{"arch": "gmlp", "model": "sound classifier", "dataset": "short read English sentences (LibriTTS-R)", "train_examples": 26041, "time_shift_ms": 50, "n_mels": 80, "hop_length": 160, "input": "log_mel", "spec_augment": true, "win_length": 512, "targets": ["voice"], "num_classes": 2, "norm": "layernorm_no_bias", "mlp_ratio": 2.67, "subsampling": 4, "layers": 10, "width": 256, "label_smoothing": 0.1, "loss": "cross_entropy", "residual_init": "none", "optimizer": "soap", "beta2": 0.99, "lr": 0.0027, "beta1": 0.9, "shampoo_beta": 0.99, "eps": 1e-08, "precondition_frequency": 16, "max_precond_dim": 1024, "one_sided": false, "adamw_lr_other_params": 0.0019, "gradient_centralization": true, "sam_rho": 0.1, "steps": 13400, "batch_size": 64, "epochs": 32.9, "lr_schedule": "linear", "final_lr_fraction": 0, "warmup_steps": 670, "weight_decay": 0.04, "adamw_weight_decay_other_params": 0.05}
Rows from block 3, named by matrix and row number. Rows with one number belong to one neuron. Each number is 50 + 10 x the weight over its row's rms, rounded and kept within 0 to 99. All counts start at 0. After the name is the row's rms in percent of the matrix's.
# u: gMLP up (value half) (model.blocks.3.mixer.u.weight, 336x256), inputs 128-255
# v: gMLP up (gate half) (model.blocks.3.mixer.v.weight, 336x256), inputs 128-255
# out: gMLP down (model.blocks.3.mixer.out.weight, 256x336, transposed), outputs 128-255
u.249 100:59 57 50 52 41 45 45 39 51 46 60 50 58 59 55 35 61 44 57 37 40 55 59 39 54 47 35 46 55 40 43 70 26 44 63 55 49 47 65 53 64 52 53 58 53 59 42 58 51 48 64 44 65 40 72 51 74 50 54 44 64 41 47 45 36 49 62 54 35 71 52 59 60 61 25 55 45 53 36 52 60 49 65 47 42 53 55 67 44 52 52 65 53 58 30 54 53 58 41 53 57 52 56 30 44 48 61 56 32 58 50 48 37 56 50 47 43 57 54 42 55 38 43 43 50 49 51 52
v.249 103:53 48 52 53 75 73 35 67 54 43 38 54 77 65 48 55 40 46 64 52 51 47 50 40 53 62 39 60 39 56 44 56 61 51 61 56 54 39 56 25 46 66 48 36 41 48 65 45 36 44 59 31 62 59 79 63 43 48 54 37 46 43 54 46 72 30 50 53 53 54 53 48 56 57 46 50 48 57 45 54 60 66 57 49 48 40 42 48 47 44 36 42 18 48 52 64 55 52 45 45 72 56 46 54 58 52 47 66 46 49 46 36 54 49 58 35 50 65 46 51 43 55 45 59 62 37 57 45
out.249 104:55 56 55 46 47 59 59 57 51 52 58 51 49 38 66 69 40 64 39 49 63 55 46 47 37 49 60 45 31 34 35 48 56 56 68 31 41 34 61 41 42 51 57 51 50 41 54 46 42 39 53 48 48 39 46 47 71 61 48 38 50 51 53 45 55 47 25 50 40 41 52 52 45 55 49 54 41 62 40 47 54 41 66 47 70 34 53 49 34 34 41 39 48 49 53 61 45 51 48 27 55 63 47 59 55 63 54 49 65 59 38 46 54 47 40 38 34 61 50 49 66 62 36 47 59 37 50 45
u.250 089:63 60 28 44 60 40 52 48 61 49 46 31 39 51 28 51 43 29 64 66 47 51 56 55 38 31 54 53 25 40 30 58 49 56 47 57 46 53 45 43 42 61 63 36 42 48 43 75 54 45 62 49 69 36 42 55 61 48 48 60 48 61 48 57 54 53 54 35 62 44 50 38 65 70 62 55 40 36 59 58 49 43 57 59 54 38 31 45 35 56 42 49 40 44 45 59 53 39 65 46 34 55 38 57 38 40 50 33 41 71 42 44 49 45 49 59 55 52 42 45 53 39 63 48 47 69 53 59
v.250 102:48 53 52 50 44 53 42 37 53 40 61 44 40 56 38 47 59 53 50 51 36 50 62 39 50 38 43 51 43 57 55 79 73 39 36 56 61 40 46 54 50 53 49 36 52 70 68 51 46 53 61 57 53 47 54 52 45 48 55 52 52 47 38 52 35 36 35 39 45 69 59 63 33 55 74 52 38 54 45 53 45 49 40 47 51 52 48 50 41 59 47 46 46 23 38 44 41 55 56 41 44 33 55 39 58 39 36 44 63 44 57 54 52 57 43 48 62 61 46 62 61 33 70 54 26 57 52 64
out.250 095:64 49 63 51 48 67 50 71 40 45 44 40 61 49 52 44 61 35 51 50 28 66 49 48 62 44 73 32 35 35 47 56 53 47 60 41 25 39 53 43 58 47 53 53 66 53 47 58 58 59 45 40 44 49 41 68 37 51 65 53 52 62 54 50 39 51 43 54 52 40 60 53 48 41 39 44 59 56 39 54 45 54 52 39 57 42 48 46 46 40 38 59 43 57 67 42 48 48 57 38 47 39 41 45 41 46 51 45 41 50 42 47 71 41 57 61 56 45 46 52 55 54 41 36 55 58 62 46
u.251 104:59 36 41 28 59 49 51 50 49 34 50 48 48 55 53 50 36 54 51 50 61 60 51 71 44 44 48 36 40 52 68 48 60 49 43 50 58 52 50 43 55 61 57 69 70 71 43 64 47 44 55 67 43 44 56 43 37 32 40 52 57 36 48 50 37 54 50 34 68 73 49 42 60 60 27 52 44 42 46 54 54 47 54 44 45 53 58 47 67 54 64 35 53 56 33 55 52 49 49 52 39 26 42 56 62 60 50 56 56 45 69 45 57 52 51 53 59 40 45 69 47 58 31 43 47 38 61 71
v.251 101:65 68 27 46 33 27 52 44 62 63 55 53 54 58 43 49 40 39 53 37 57 53 38 65 49 55 51 51 47 64 51 55 42 49 61 44 66 50 28 71 55 65 68 48 34 55 72 44 56 52 44 51 46 31 36 40 63 54 35 68 47 44 36 54 34 43 66 52 60 55 55 36 46 67 35 42 44 59 40 60 44 59 40 54 45 52 50 35 52 57 41 48 30 47 44 54 57 40 44 48 42 59 33 71 52 49 51 41 54 58 75 41 45 55 49 46 39 70 68 66 59 56 57 39 48 40 46 42
out.251 101:63 41 58 32 49 60 42 56 63 71 58 26 51 62 58 37 50 47 40 33 63 57 43 55 45 42 47 44 67 42 51 38 53 52 33 40 52 48 70 46 56 59 52 54 36 44 41 45 60 61 69 62 60 51 68 59 60 51 43 55 56 57 48 56 53 61 39 34 50 68 49 54 52 45 48 61 58 58 33 69 37 47 51 47 47 61 63 56 42 50 34 51 36 39 45 44 51 45 24 28 48 71 61 53 54 43 51 56 59 31 53 50 55 45 54 67 53 30 63 47 73 61 56 63 66 41 51 47
u.252 087:55 40 53 43 29 45 44 54 58 63 35 40 42 37 57 36 51 39 49 70 30 31 79 55 31 51 69 56 51 62 52 53 31 65 66 49 42 44 69 41 58 53 53 43 38 55 57 54 52 49 57 49 61 56 39 69 46 38 47 49 61 49 47 24 54 46 27 43 44 35 35 57 63 35 43 54 46 61 47 58 40 62 66 54 38 34 51 52 53 54 42 58 54 42 63 47 55 52 34 52 41 51 54 57 40 53 48 43 43 52 48 52 58 55 49 42 27 59 57 37 56 42 52 38 42 43 54 25
v.252 095:56 42 61 46 49 42 42 46 70 66 48 54 63 40 56 45 58 59 61 49 48 60 42 46 54 56 46 28 50 62 42 59 64 63 64 49 47 53 34 48 49 42 64 68 48 47 46 34 37 52 59 44 50 64 34 60 52 41 53 56 50 54 31 46 45 52 51 45 53 66 50 43 54 50 56 56 70 68 54 65 38 49 38 50 70 52 44 49 53 50 37 51 46 42 46 55 45 60 51 54 47 47 54 46 52 45 53 54 69 63 49 63 58 53 51 22 43 53 69 44 78 52 50 50 24 63 38 69
out.252 097:67 49 59 42 56 57 61 55 55 42 54 53 34 62 58 45 46 51 46 75 50 58 52 45 61 38 50 43 45 40 43 61 52 51 53 55 43 44 39 79 62 49 53 65 40 47 62 74 37 41 43 47 47 57 67 56 58 47 39 57 56 54 28 63 40 42 59 53 44 49 45 33 45 41 63 58 43 35 63 49 54 60 53 39 58 59 51 62 42 48 60 45 43 35 27 53 46 49 55 55 63 42 52 66 63 79 68 39 44 47 28 62 44 39 39 68 28 51 22 32 41 45 49 44 58 55 59 43
u.253 095:51 61 53 81 49 47 60 46 41 55 47 55 60 46 52 34 42 36 45 62 52 38 58 41 51 44 62 53 60 60 53 45 45 43 36 60 51 48 59 51 44 66 70 53 46 34 51 52 54 55 55 33 59 42 64 73 57 35 32 39 50 38 57 44 43 59 43 44 73 45 51 53 51 54 48 58 48 40 53 57 59 54 55 43 54 52 53 66 59 51 56 61 35 67 50 54 40 35 66 48 51 55 50 40 46 62 53 46 44 57 46 54 48 47 58 62 51 17 68 53 30 47 29 51 37 53 38 65
v.253 101:34 51 59 52 44 60 55 49 50 29 51 47 42 55 60 35 48 58 36 65 53 57 61 58 43 40 53 51 37 42 58 47 62 34 63 55 53 43 59 36 41 44 41 64 63 38 51 47 46 33 35 37 39 50 51 55 48 32 46 47 51 48 52 55 53 28 27 43 49 32 49 70 62 53 22 39 55 44 48 55 48 43 58 34 54 49 71 67 56 58 61 45 64 46 45 57 45 51 56 49 55 49 50 45 40 46 50 64 51 50 43 37 57 39 55 59 58 52 59 40 51 48 53 47 56 40 51 64
out.253 092:43 38 63 58 69 47 46 55 45 41 50 54 57 46 56 75 59 46 49 30 28 63 54 43 35 48 44 62 46 42 38 29 60 64 59 62 34 52 47 44 65 53 60 55 49 72 57 31 44 39 51 37 44 58 46 47 51 54 61 35 39 59 61 60 58 51 68 62 45 46 53 56 40 35 33 55 51 38 47 44 53 53 51 54 50 53 54 38 52 64 47 52 47 52 36 48 52 54 36 42 51 56 53 52 40 37 53 66 61 37 58 40 52 68 53 53 40 54 46 33 42 53 75 29 51 55 70 55
u.254 109:58 64 37 60 47 42 60 47 39 44 59 49 78 67 31 36 44 53 54 56 44 71 44 59 52 50 44 59 42 43 52 49 48 59 67 33 31 56 57 27 65 56 27 66 47 56 63 46 44 45 36 34 47 59 58 36 42 62 29 39 51 39 40 40 48 48 33 54 55 56 42 50 56 41 67 32 51 60 63 51 37 58 55 34 60 52 47 53 47 40 47 45 62 44 56 43 43 48 54 42 43 62 46 42 47 46 44 40 49 39 35 47 72 58 70 36 53 55 52 59 43 47 52 58 53 65 63 62
v.254 103:47 58 39 50 50 62 49 60 60 58 60 50 32 47 69 53 55 42 57 35 26 39 45 52 55 43 60 41 53 62 51 52 53 42 50 65 48 49 47 35 51 31 44 48 56 28 50 60 58 55 42 64 56 34 60 38 50 43 62 62 41 59 48 38 66 59 52 55 28 46 47 28 51 45 34 28 50 48 52 55 54 39 49 64 52 55 65 56 30 45 58 34 37 45 63 44 47 38 43 52 56 39 53 50 46 49 45 56 54 59 52 51 51 30 60 62 58 47 44 62 75 67 36 66 45 56 63 53
out.254 104:49 59 55 40 55 38 38 57 67 39 47 64 54 39 48 48 45 49 31 54 60 61 57 58 32 50 59 54 43 62 58 44 57 53 43 53 41 55 47 56 64 50 43 50 38 57 70 50 34 35 50 54 55 59 54 52 53 49 55 58 45 44 60 51 52 39 46 28 48 44 55 53 46 50 41 59 24 50 71 60 54 49 38 56 52 57 79 62 39 51 49 27 31 66 44 66 51 55 63 39 49 45 23 43 30 65 48 56 43 45 67 43 38 31 46 53 60 48 58 66 46 50 54 36 42 52 43 45
u.255 098:40 44 47 44 44 55 66 56 54 46 56 32 37 55 49 48 51 47 47 51 70 56 51 69 51 49 57 64 51 53 51 54 61 60 57 60 66 41 43 39 59 61 56 62 26 29 49 46 45 49 39 35 40 24 65 46 38 34 27 48 58 63 47 53 46 44 48 56 39 44 51 37 39 61 59 60 47 30 40 64 44 47 46 31 36 40 45 53 52 36 52 50 54 46 52 56 56 46 42 53 46 33 45 51 45 48 61 44 42 39 28 46 37 53 59 38 64 60 45 40 61 65 39 43 41 38 39 50
v.255 089:40 45 63 54 51 42 28 51 59 49 68 70 52 35 44 58 62 54 48 58 44 57 58 58 52 39 40 72 65 45 60 56 59 23 39 35 49 34 41 47 41 47 70 60 61 60 45 50 65 71 64 26 40 55 58 58 48 53 55 66 48 44 40 31 32 54 50 56 51 55 62 64 48 45 55 62 37 42 43 59 43 24 39 56 65 43 78 60 38 52 42 44 44 59 45 66 43 46 42 65 44 57 61 40 62 58 45 53 45 52 48 54 51 55 58 42 62 55 35 35 47 53 42 44 43 55 48 58
out.255 096:65 53 57 61 40 41 44 33 45 38 49 41 46 56 46 57 39 51 48 47 59 54 61 50 58 46 22 53 49 26 61 49 40 50 51 50 37 60 58 71 61 46 35 48 37 39 32 54 49 62 59 55 34 68 49 54 55 41 50 45 60 29 48 60 52 47 43 71 66 51 57 37 61 50 37 59 42 44 38 27 65 45 47 30 41 45 66 65 54 47 64 54 29 61 53 58 43 50 60 56 40 33 45 55 49 58 49 61 33 41 33 48 55 55 42 56 55 41 66 41 53 44 48 51 53 36 49 59
u.256 113:57 49 46 44 29 50 57 52 47 50 54 46 54 53 49 51 56 43 50 40 58 59 63 50 57 36 53 47 44 57 48 45 72 46 36 48 63 39 48 45 40 58 54 31 45 60 60 42 49 59 40 46 37 60 43 36 68 40 52 41 56 62 41 41 62 44 62 34 60 50 47 57 47 65 47 60 56 41 52 60 36 65 45 59 57 50 46 42 63 49 42 48 40 40 50 52 47 47 50 37 72 38 56 47 46 51 51 53 42 51 66 40 29 46 54 50 38 53 53 68 39 43 56 37 50 36 55 69
v.256 108:58 63 44 53 35 44 63 46 46 38 56 63 45 51 38 63 44 48 41 31 47 65 63 59 57 42 58 51 67 57 44 55 60 49 63 41 55 67 50 42 39 39 49 42 58 32 40 59 70 49 39 53 48 51 49 68 47 76 50 54 60 60 52 56 45 48 54 48 65 66 53 36 55 36 37 54 32 60 44 28 87 42 47 62 59 36 54 41 36 47 45 37 61 51 36 59 58 49 42 53 61 46 39 50 60 37 71 52 58 66 56 57 48 45 39 40 63 50 33 54 36 46 68 57 62 39 36 67
out.256 105:59 62 59 61 44 70 56 40 65 28 54 48 45 63 48 47 41 54 49 44 52 36 36 55 38 45 29 29 26 49 38 47 49 65 52 48 38 32 53 46 53 36 36 55 36 54 54 39 29 62 52 48 46 55 55 65 53 55 72 53 29 57 56 37 43 47 49 53 43 53 64 59 58 55 58 44 40 32 61 37 60 65 43 59 39 49 58 52 49 28 55 36 65 41 42 74 53 51 37 65 51 44 46 42 33 53 47 47 33 53 58 56 45 61 53 55 57 29 43 36 39 50 60 51 42 51 54 50
u.257 104:54 36 42 66 58 42 60 66 50 45 60 64 62 30 55 59 44 66 44 63 61 39 45 28 54 46 44 42 35 51 35 60 44 56 52 52 68 45 52 51 38 67 45 62 39 42 62 42 25 44 46 42 58 57 62 57 43 46 26 40 65 54 46 59 47 55 38 47 54 51 57 64 48 68 67 47 60 41 27 63 39 52 35 40 42 37 58 53 55 42 54 44 35 68 71 50 57 43 31 55 41 41 53 40 67 50 61 67 54 41 43 46 49 32 32 51 34 44 42 60 49 56 48 36 39 64 49 57
v.257 105:43 61 51 51 68 46 54 46 46 47 46 63 43 23 43 39 57 38 66 51 60 55 60 46 46 38 44 49 50 53 50 61 29 51 53 52 55 73 46 50 60 22 48 46 52 50 63 56 38 60 54 57 50 40 41 57 56 51 42 40 70 71 39 65 55 44 58 57 33 47 42 49 65 45 46 47 49 38 38 50 58 45 55 65 40 32 53 46 55 52 49 72 58 52 35 59 56 64 64 53 46 48 45 48 60 51 51 39 51 52 40 51 62 51 48 40 43 27 54 55 39 59 52 50 49 72 64 66
out.257 099:59 40 31 41 27 50 50 39 53 24 54 49 39 54 61 49 40 45 56 44 46 43 37 53 42 57 45 58 59 44 33 57 44 46 37 45 53 37 45 46 55 48 54 42 30 57 46 59 56 47 46 63 47 72 54 41 50 37 37 71 49 49 43 43 52 50 64 50 60 37 46 58 61 43 47 60 46 35 57 56 30 51 61 36 48 68 60 46 35 49 45 50 60 55 53 42 48 47 52 53 48 65 56 50 54 51 42 20 54 50 57 47 65 36 38 44 54 53 26 39 43 58 65 63 49 59 62 40
u.258 101:48 56 39 41 71 35 62 56 45 41 56 45 51 48 49 44 46 42 42 45 56 59 62 53 64 40 60 46 49 59 62 56 42 62 43 45 35 58 52 28 56 61 64 37 32 56 56 34 57 35 52 48 28 45 56 38 38 35 40 52 36 67 59 29 44 58 56 61 20 32 55 52 49 39 63 54 46 46 53 47 64 33 35 59 60 46 58 60 56 37 57 48 48 53 66 48 47 45 47 46 55 41 36 52 61 50 59 35 37 67 31 61 56 55 51 47 69 24 47 51 49 56 60 42 41 58 49 59
v.258 106:53 41 44 67 68 54 59 45 53 47 58 41 42 51 50 38 57 39 76 52 61 55 61 56 46 55 50 50 43 28 50 55 40 36 30 62 49 48 37 50 31 40 48 68 40 57 43 51 49 60 57 58 59 64 57 58 51 46 57 36 60 60 46 67 55 57 57 51 60 59 55 48 40 51 46 51 55 67 64 29 41 60 61 41 56 46 40 56 65 48 56 58 37 59 52 37 67 53 53 30 62 49 67 67 54 49 53 64 43 46 55 50 35 60 63 52 28 51 51 46 39 53 59 46 50 52 55 55
out.258 103:59 45 47 62 48 56 53 45 66 50 66 42 50 60 68 55 63 45 24 35 62 55 28 50 60 36 48 51 39 53 35 42 65 51 47 40 43 53 42 37 38 58 57 38 66 63 67 34 51 57 38 46 66 34 30 61 32 58 34 42 43 49 47 75 43 41 38 41 37 50 60 58 61 57 37 51 55 59 49 69 46 42 52 46 48 76 48 42 35 38 46 44 59 36 50 50 38 55 34 40 49 49 53 53 54 55 46 53 47 59 65 56 41 54 35 53 59 43 44 46 61 65 36 38 73 61 42 52
u.259 107:50 43 42 53 62 61 34 56 48 65 55 53 33 56 50 69 50 51 56 56 53 68 48 43 64 42 40 39 66 60 47 60 33 70 68 55 48 46 43 51 66 57 75 48 34 42 54 37 33 41 64 54 55 66 47 54 61 50 37 40 66 47 67 56 64 42 50 55 44 57 65 64 54 44 49 50 49 33 51 46 49 30 53 52 56 40 48 51 55 53 53 51 43 43 45 64 46 55 48 30 43 63 46 56 52 45 57 25 63 68 64 43 42 48 45 55 43 40 65 31 54 68 37 54 22 66 49 50
v.259 099:45 49 74 42 44 44 50 47 39 48 38 59 54 31 61 46 61 51 54 53 58 58 49 51 48 47 58 63 47 71 69 48 51 36 69 39 56 37 50 48 63 45 52 47 36 66 41 59 64 53 34 62 59 64 38 42 44 39 55 35 59 41 50 45 57 42 47 60 57 47 55 37 27 62 51 57 50 53 56 52 51 43 51 47 67 59 50 49 52 48 38 73 49 41 49 55 41 50 50 57 58 52 44 34 40 44 39 52 48 47 42 46 53 41 71 57 48 53 64 23 66 57 28 36 40 61 42 53
out.259 098:57 57 57 38 40 43 45 49 61 51 51 48 54 73 52 52 42 57 38 52 46 49 27 46 50 42 45 83 29 45 35 53 49 60 61 48 46 59 59 52 60 36 37 56 50 43 62 53 39 46 42 41 34 30 59 56 54 47 36 61 37 43 40 52 31 56 45 54 57 51 51 48 63 52 49 39 36 64 52 48 60 39 36 61 42 67 67 66 61 32 46 58 22 38 47 53 29 47 46 47 46 59 54 61 54 40 66 50 49 65 53 59 44 48 35 55 58 57 52 42 48 59 45 44 46 56 61 35
u.261 097:60 50 56 66 38 47 31 50 55 53 45 59 61 49 32 48 48 70 54 35 61 44 53 35 30 65 47 56 59 50 57 58 71 37 45 52 47 52 57 61 69 51 60 42 39 56 42 46 36 34 55 36 43 60 50 59 28 40 51 55 49 50 51 36 51 41 62 50 55 51 37 48 44 78 54 45 61 47 56 69 63 52 45 70 49 28 58 63 56 49 45 62 51 44 47 49 50 53 42 39 55 43 51 71 60 65 43 47 43 70 31 40 31 50 38 29 49 40 40 38 56 32 42 32 38 37 31 47
v.261 095:60 50 48 53 50 44 47 57 54 63 44 53 50 46 54 43 56 64 41 44 46 54 37 64 50 37 51 72 60 48 36 27 59 48 45 58 68 60 48 48 63 50 47 46 61 39 44 35 48 70 53 53 51 47 44 55 60 66 32 52 48 60 37 52 47 69 50 44 56 56 39 49 43 56 73 45 49 41 74 61 54 42 57 49 58 57 48 40 75 49 61 54 48 43 29 51 45 48 53 63 45 54 27 57 57 38 61 81 50 59 46 52 71 43 55 35 28 56 54 44 73 60 43 51 31 72 55 57
out.261 089:53 48 49 38 55 38 46 48 65 49 39 63 47 47 58 58 51 46 53 35 66 44 35 58 36 64 64 65 30 51 43 51 43 41 52 49 58 50 39 74 63 37 56 53 52 32 37 39 55 56 42 51 48 55 51 61 47 33 41 38 44 57 47 50 61 56 52 44 31 32 41 56 53 64 54 42 40 66 49 43 53 58 44 43 56 51 38 61 63 45 52 38 70 57 83 48 31 46 44 55 49 59 48 33 50 42 61 42 34 32 44 59 37 41 55 46 47 55 49 53 46 45 39 40 66 56 30 48
u.263 099:48 39 61 43 46 64 49 56 58 47 51 49 50 59 53 53 57 40 40 54 36 44 50 50 53 52 40 36 47 45 41 44 48 44 28 15 57 61 46 37 44 38 50 67 36 45 25 48 56 51 60 51 40 57 33 47 47 61 54 55 52 36 56 49 41 48 55 65 36 39 59 39 55 63 53 47 53 46 29 55 51 29 57 49 50 57 59 44 44 56 58 60 55 39 48 61 66 52 60 58 43 34 56 40 56 35 66 32 64 47 68 55 59 60 61 35 54 56 45 45 53 45 53 49 58 44 39 52
v.263 100:58 55 58 63 52 60 41 31 61 44 46 56 55 73 52 64 48 36 49 58 59 54 42 47 38 54 31 52 43 52 57 43 43 55 40 55 35 71 49 50 70 53 70 37 45 40 42 48 71 66 36 52 53 31 62 41 40 36 40 42 54 41 66 45 71 49 48 60 48 36 45 56 34 68 49 44 43 54 45 55 55 46 64 49 40 38 60 54 44 53 55 35 53 42 60 65 42 37 53 52 56 50 49 47 74 62 55 47 54 56 40 52 31 53 31 50 49 54 44 50 62 53 36 37 54 60 37 73
out.263 090:53 34 54 60 49 66 55 42 39 40 39 57 38 36 39 42 35 48 42 48 54 47 54 26 41 43 46 38 64 64 56 72 53 36 56 49 64 46 44 42 45 62 44 44 52 47 52 60 63 54 60 43 58 55 60 54 44 55 19 47 59 68 46 61 57 55 45 56 53 55 55 57 39 45 48 57 59 46 54 57 28 58 52 46 28 41 38 54 51 39 49 42 44 50 70 54 42 62 57 64 37 53 53 39 36 50 48 60 42 61 36 68 63 52 53 48 56 62 33 48 47 54 62 60 40 65 50 41
u.264 094:46 57 45 48 55 55 33 56 43 55 66 60 56 64 56 22 58 48 34 55 50 50 46 52 61 32 44 44 57 56 63 45 62 46 43 60 47 70 53 61 39 44 44 56 60 63 58 50 48 59 50 67 32 38 59 61 41 55 45 41 31 41 45 39 42 19 45 66 42 72 49 54 46 54 46 66 44 34 58 31 49 50 42 50 55 41 54 54 56 62 57 47 44 45 58 49 54 58 50 62 54 59 44 38 52 49 45 44 39 55 45 45 38 65 44 46 61 74 43 58 53 45 45 67 66 54 31 41
v.264 093:67 42 54 56 70 51 48 43 42 49 47 60 32 61 47 40 45 38 56 67 63 49 49 53 62 54 60 53 63 69 56 43 36 47 77 63 39 52 56 56 57 44 55 45 42 50 47 55 39 54 46 45 51 49 63 44 50 54 44 56 35 48 41 48 54 48 76 63 44 50 52 48 59 37 49 61 43 27 46 65 54 63 39 36 48 46 59 48 43 72 57 55 62 44 55 48 48 37 65 34 51 52 40 42 40 52 43 44 44 48 58 44 46 40 47 50 75 46 45 44 51 38 62 38 49 53 57 55
out.264 091:52 60 56 67 45 50 49 31 60 41 58 41 48 56 60 58 52 45 41 50 51 33 42 38 41 34 51 48 61 54 36 53 38 61 40 37 35 56 45 45 53 51 55 45 58 40 46 59 33 43 41 59 60 40 52 59 51 44 52 50 54 50 37 28 53 42 58 51 72 51 47 29 38 46 68 43 66 30 56 72 73 55 67 40 51 51 30 47 55 55 45 72 46 33 66 31 49 46 67 52 54 49 51 65 40 44 45 68 70 39 54 61 53 54 61 45 44 66 36 47 52 56 56 53 57 55 58 41
u.265 107:42 40 49 61 47 38 41 47 37 61 56 48 33 48 59 56 48 59 32 48 42 44 43 51 35 33 62 44 51 47 60 45 49 34 46 52 49 53 48 39 52 54 34 52 59 50 51 27 54 40 44 65 56 54 45 53 79 49 61 61 75 42 54 46 55 67 47 55 39 69 46 47 37 33 59 60 36 58 47 37 65 51 71 62 48 51 59 63 48 45 58 41 34 34 42 42 72 61 51 63 43 43 42 41 31 51 55 31 49 50 56 51 36 49 60 54 52 35 69 43 63 56 38 49 45 48 36 38
v.265 090:40 52 37 64 70 54 48 57 50 53 43 61 29 48 38 60 35 63 48 49 47 38 49 49 67 41 34 29 52 53 59 61 62 58 51 58 46 59 50 58 53 59 53 63 59 58 50 39 51 54 71 49 42 44 41 56 55 66 56 40 38 39 57 62 42 43 38 43 39 48 65 36 42 60 49 50 43 57 59 58 34 50 54 60 57 42 22 47 66 52 71 47 60 63 39 39 46 70 69 40 44 44 61 46 50 44 59 52 45 56 44 33 45 55 59 49 58 63 54 38 52 46 48 60 60 63 44 32
out.265 109:58 74 55 29 63 49 40 62 59 67 37 48 64 42 50 62 74 52 35 56 47 54 32 50 44 42 46 44 44 52 64 49 48 41 50 64 33 61 40 41 40 55 50 45 62 37 49 40 39 67 64 38 44 49 52 52 55 52 54 53 49 36 46 51 50 49 47 63 55 51 64 44 43 50 45 50 60 35 47 52 61 49 53 74 62 46 56 44 63 49 26 56 59 57 41 52 54 56 53 61 62 58 57 56 55 32 57 44 38 45 50 49 60 59 54 50 59 54 48 44 35 57 50 61 27 58 29 53
u.266 095:46 53 51 45 70 54 49 55 48 51 38 54 53 63 56 39 59 41 53 64 58 31 61 47 40 58 28 53 50 45 45 35 54 51 42 59 60 54 41 46 66 53 49 63 55 49 69 50 42 49 48 50 59 58 48 36 53 43 44 49 69 53 54 38 47 65 54 29 45 46 60 48 56 58 48 44 45 56 42 44 35 41 64 32 48 42 61 35 38 49 52 47 64 45 31 50 54 53 47 50 44 43 34 49 45 47 59 47 47 50 54 49 53 47 41 49 37 52 50 51 66 38 47 43 60 48 53 32
v.266 101:30 44 35 50 63 54 62 44 49 43 60 54 66 41 39 48 60 55 58 64 48 34 67 27 47 53 43 51 61 46 47 33 57 41 60 52 32 48 49 61 68 59 47 59 43 50 43 63 50 50 56 68 42 66 62 50 66 44 59 35 48 58 44 47 39 47 43 49 54 40 44 44 33 50 45 39 54 56 56 49 43 62 42 25 57 49 43 46 32 67 50 49 69 53 30 49 62 20 55 50 30 60 56 54 42 36 50 50 48 35 57 42 48 59 52 27 63 56 54 44 47 53 68 46 38 53 32 50
out.266 096:47 45 53 56 36 59 37 54 50 48 59 37 58 43 37 53 45 47 55 36 63 50 64 49 69 40 49 44 49 59 47 56 50 45 42 63 48 63 58 38 49 61 47 55 80 42 57 25 47 52 52 46 32 56 50 54 56 33 64 40 65 62 36 60 59 39 32 66 46 43 43 37 40 60 44 41 52 42 61 47 43 41 63 47 45 43 40 55 49 53 56 53 63 54 41 33 64 52 58 39 28 53 39 52 52 67 64 50 32 47 53 60 49 65 43 42 37 50 55 45 56 60 48 31 63 53 42 51
u.267 093:41 69 56 64 37 46 35 52 55 55 40 46 56 44 55 40 45 35 55 79 61 58 54 43 56 53 66 55 52 51 43 41 53 48 53 48 49 43 57 49 53 47 53 64 43 46 34 49 49 61 57 59 42 44 56 72 50 63 45 43 56 51 53 67 32 57 48 50 70 45 46 57 53 40 63 53 54 32 33 54 57 46 53 52 32 51 48 54 62 53 68 42 48 59 52 43 41 55 49 52 39 51 50 55 41 34 53 33 53 50 47 34 54 45 45 46 55 56 39 58 50 64 32 43 42 61 49 56
v.267 098:40 53 48 39 41 50 70 61 51 60 56 49 49 37 53 44 75 44 49 53 63 33 59 42 39 60 64 37 45 37 47 33 40 58 50 61 37 38 39 43 62 41 53 29 74 59 47 45 60 61 42 31 39 73 60 58 32 35 49 61 51 53 56 38 51 59 65 57 64 50 52 56 59 53 40 50 40 37 50 52 53 61 54 44 55 38 53 50 53 39 46 52 49 62 46 49 57 29 56 45 58 48 68 75 52 51 30 40 60 57 47 46 44 45 38 53 58 36 52 43 65 46 51 72 61 48 49 62
out.267 103:58 43 43 50 46 53 56 51 47 55 52 53 51 52 42 51 59 63 48 52 69 45 44 60 51 49 50 44 42 49 64 45 49 60 55 42 52 62 57 58 42 50 57 56 37 52 47 49 57 54 34 41 62 72 39 53 62 45 47 43 48 52 51 51 40 43 58 52 52 39 38 55 57 42 48 55 76 47 48 66 55 44 57 64 74 64 49 48 59 43 49 48 62 31 65 51 53 47 30 60 47 40 29 58 50 51 53 19 39 58 51 54 45 62 36 23 52 40 40 55 69 35 59 66 57 32 63 41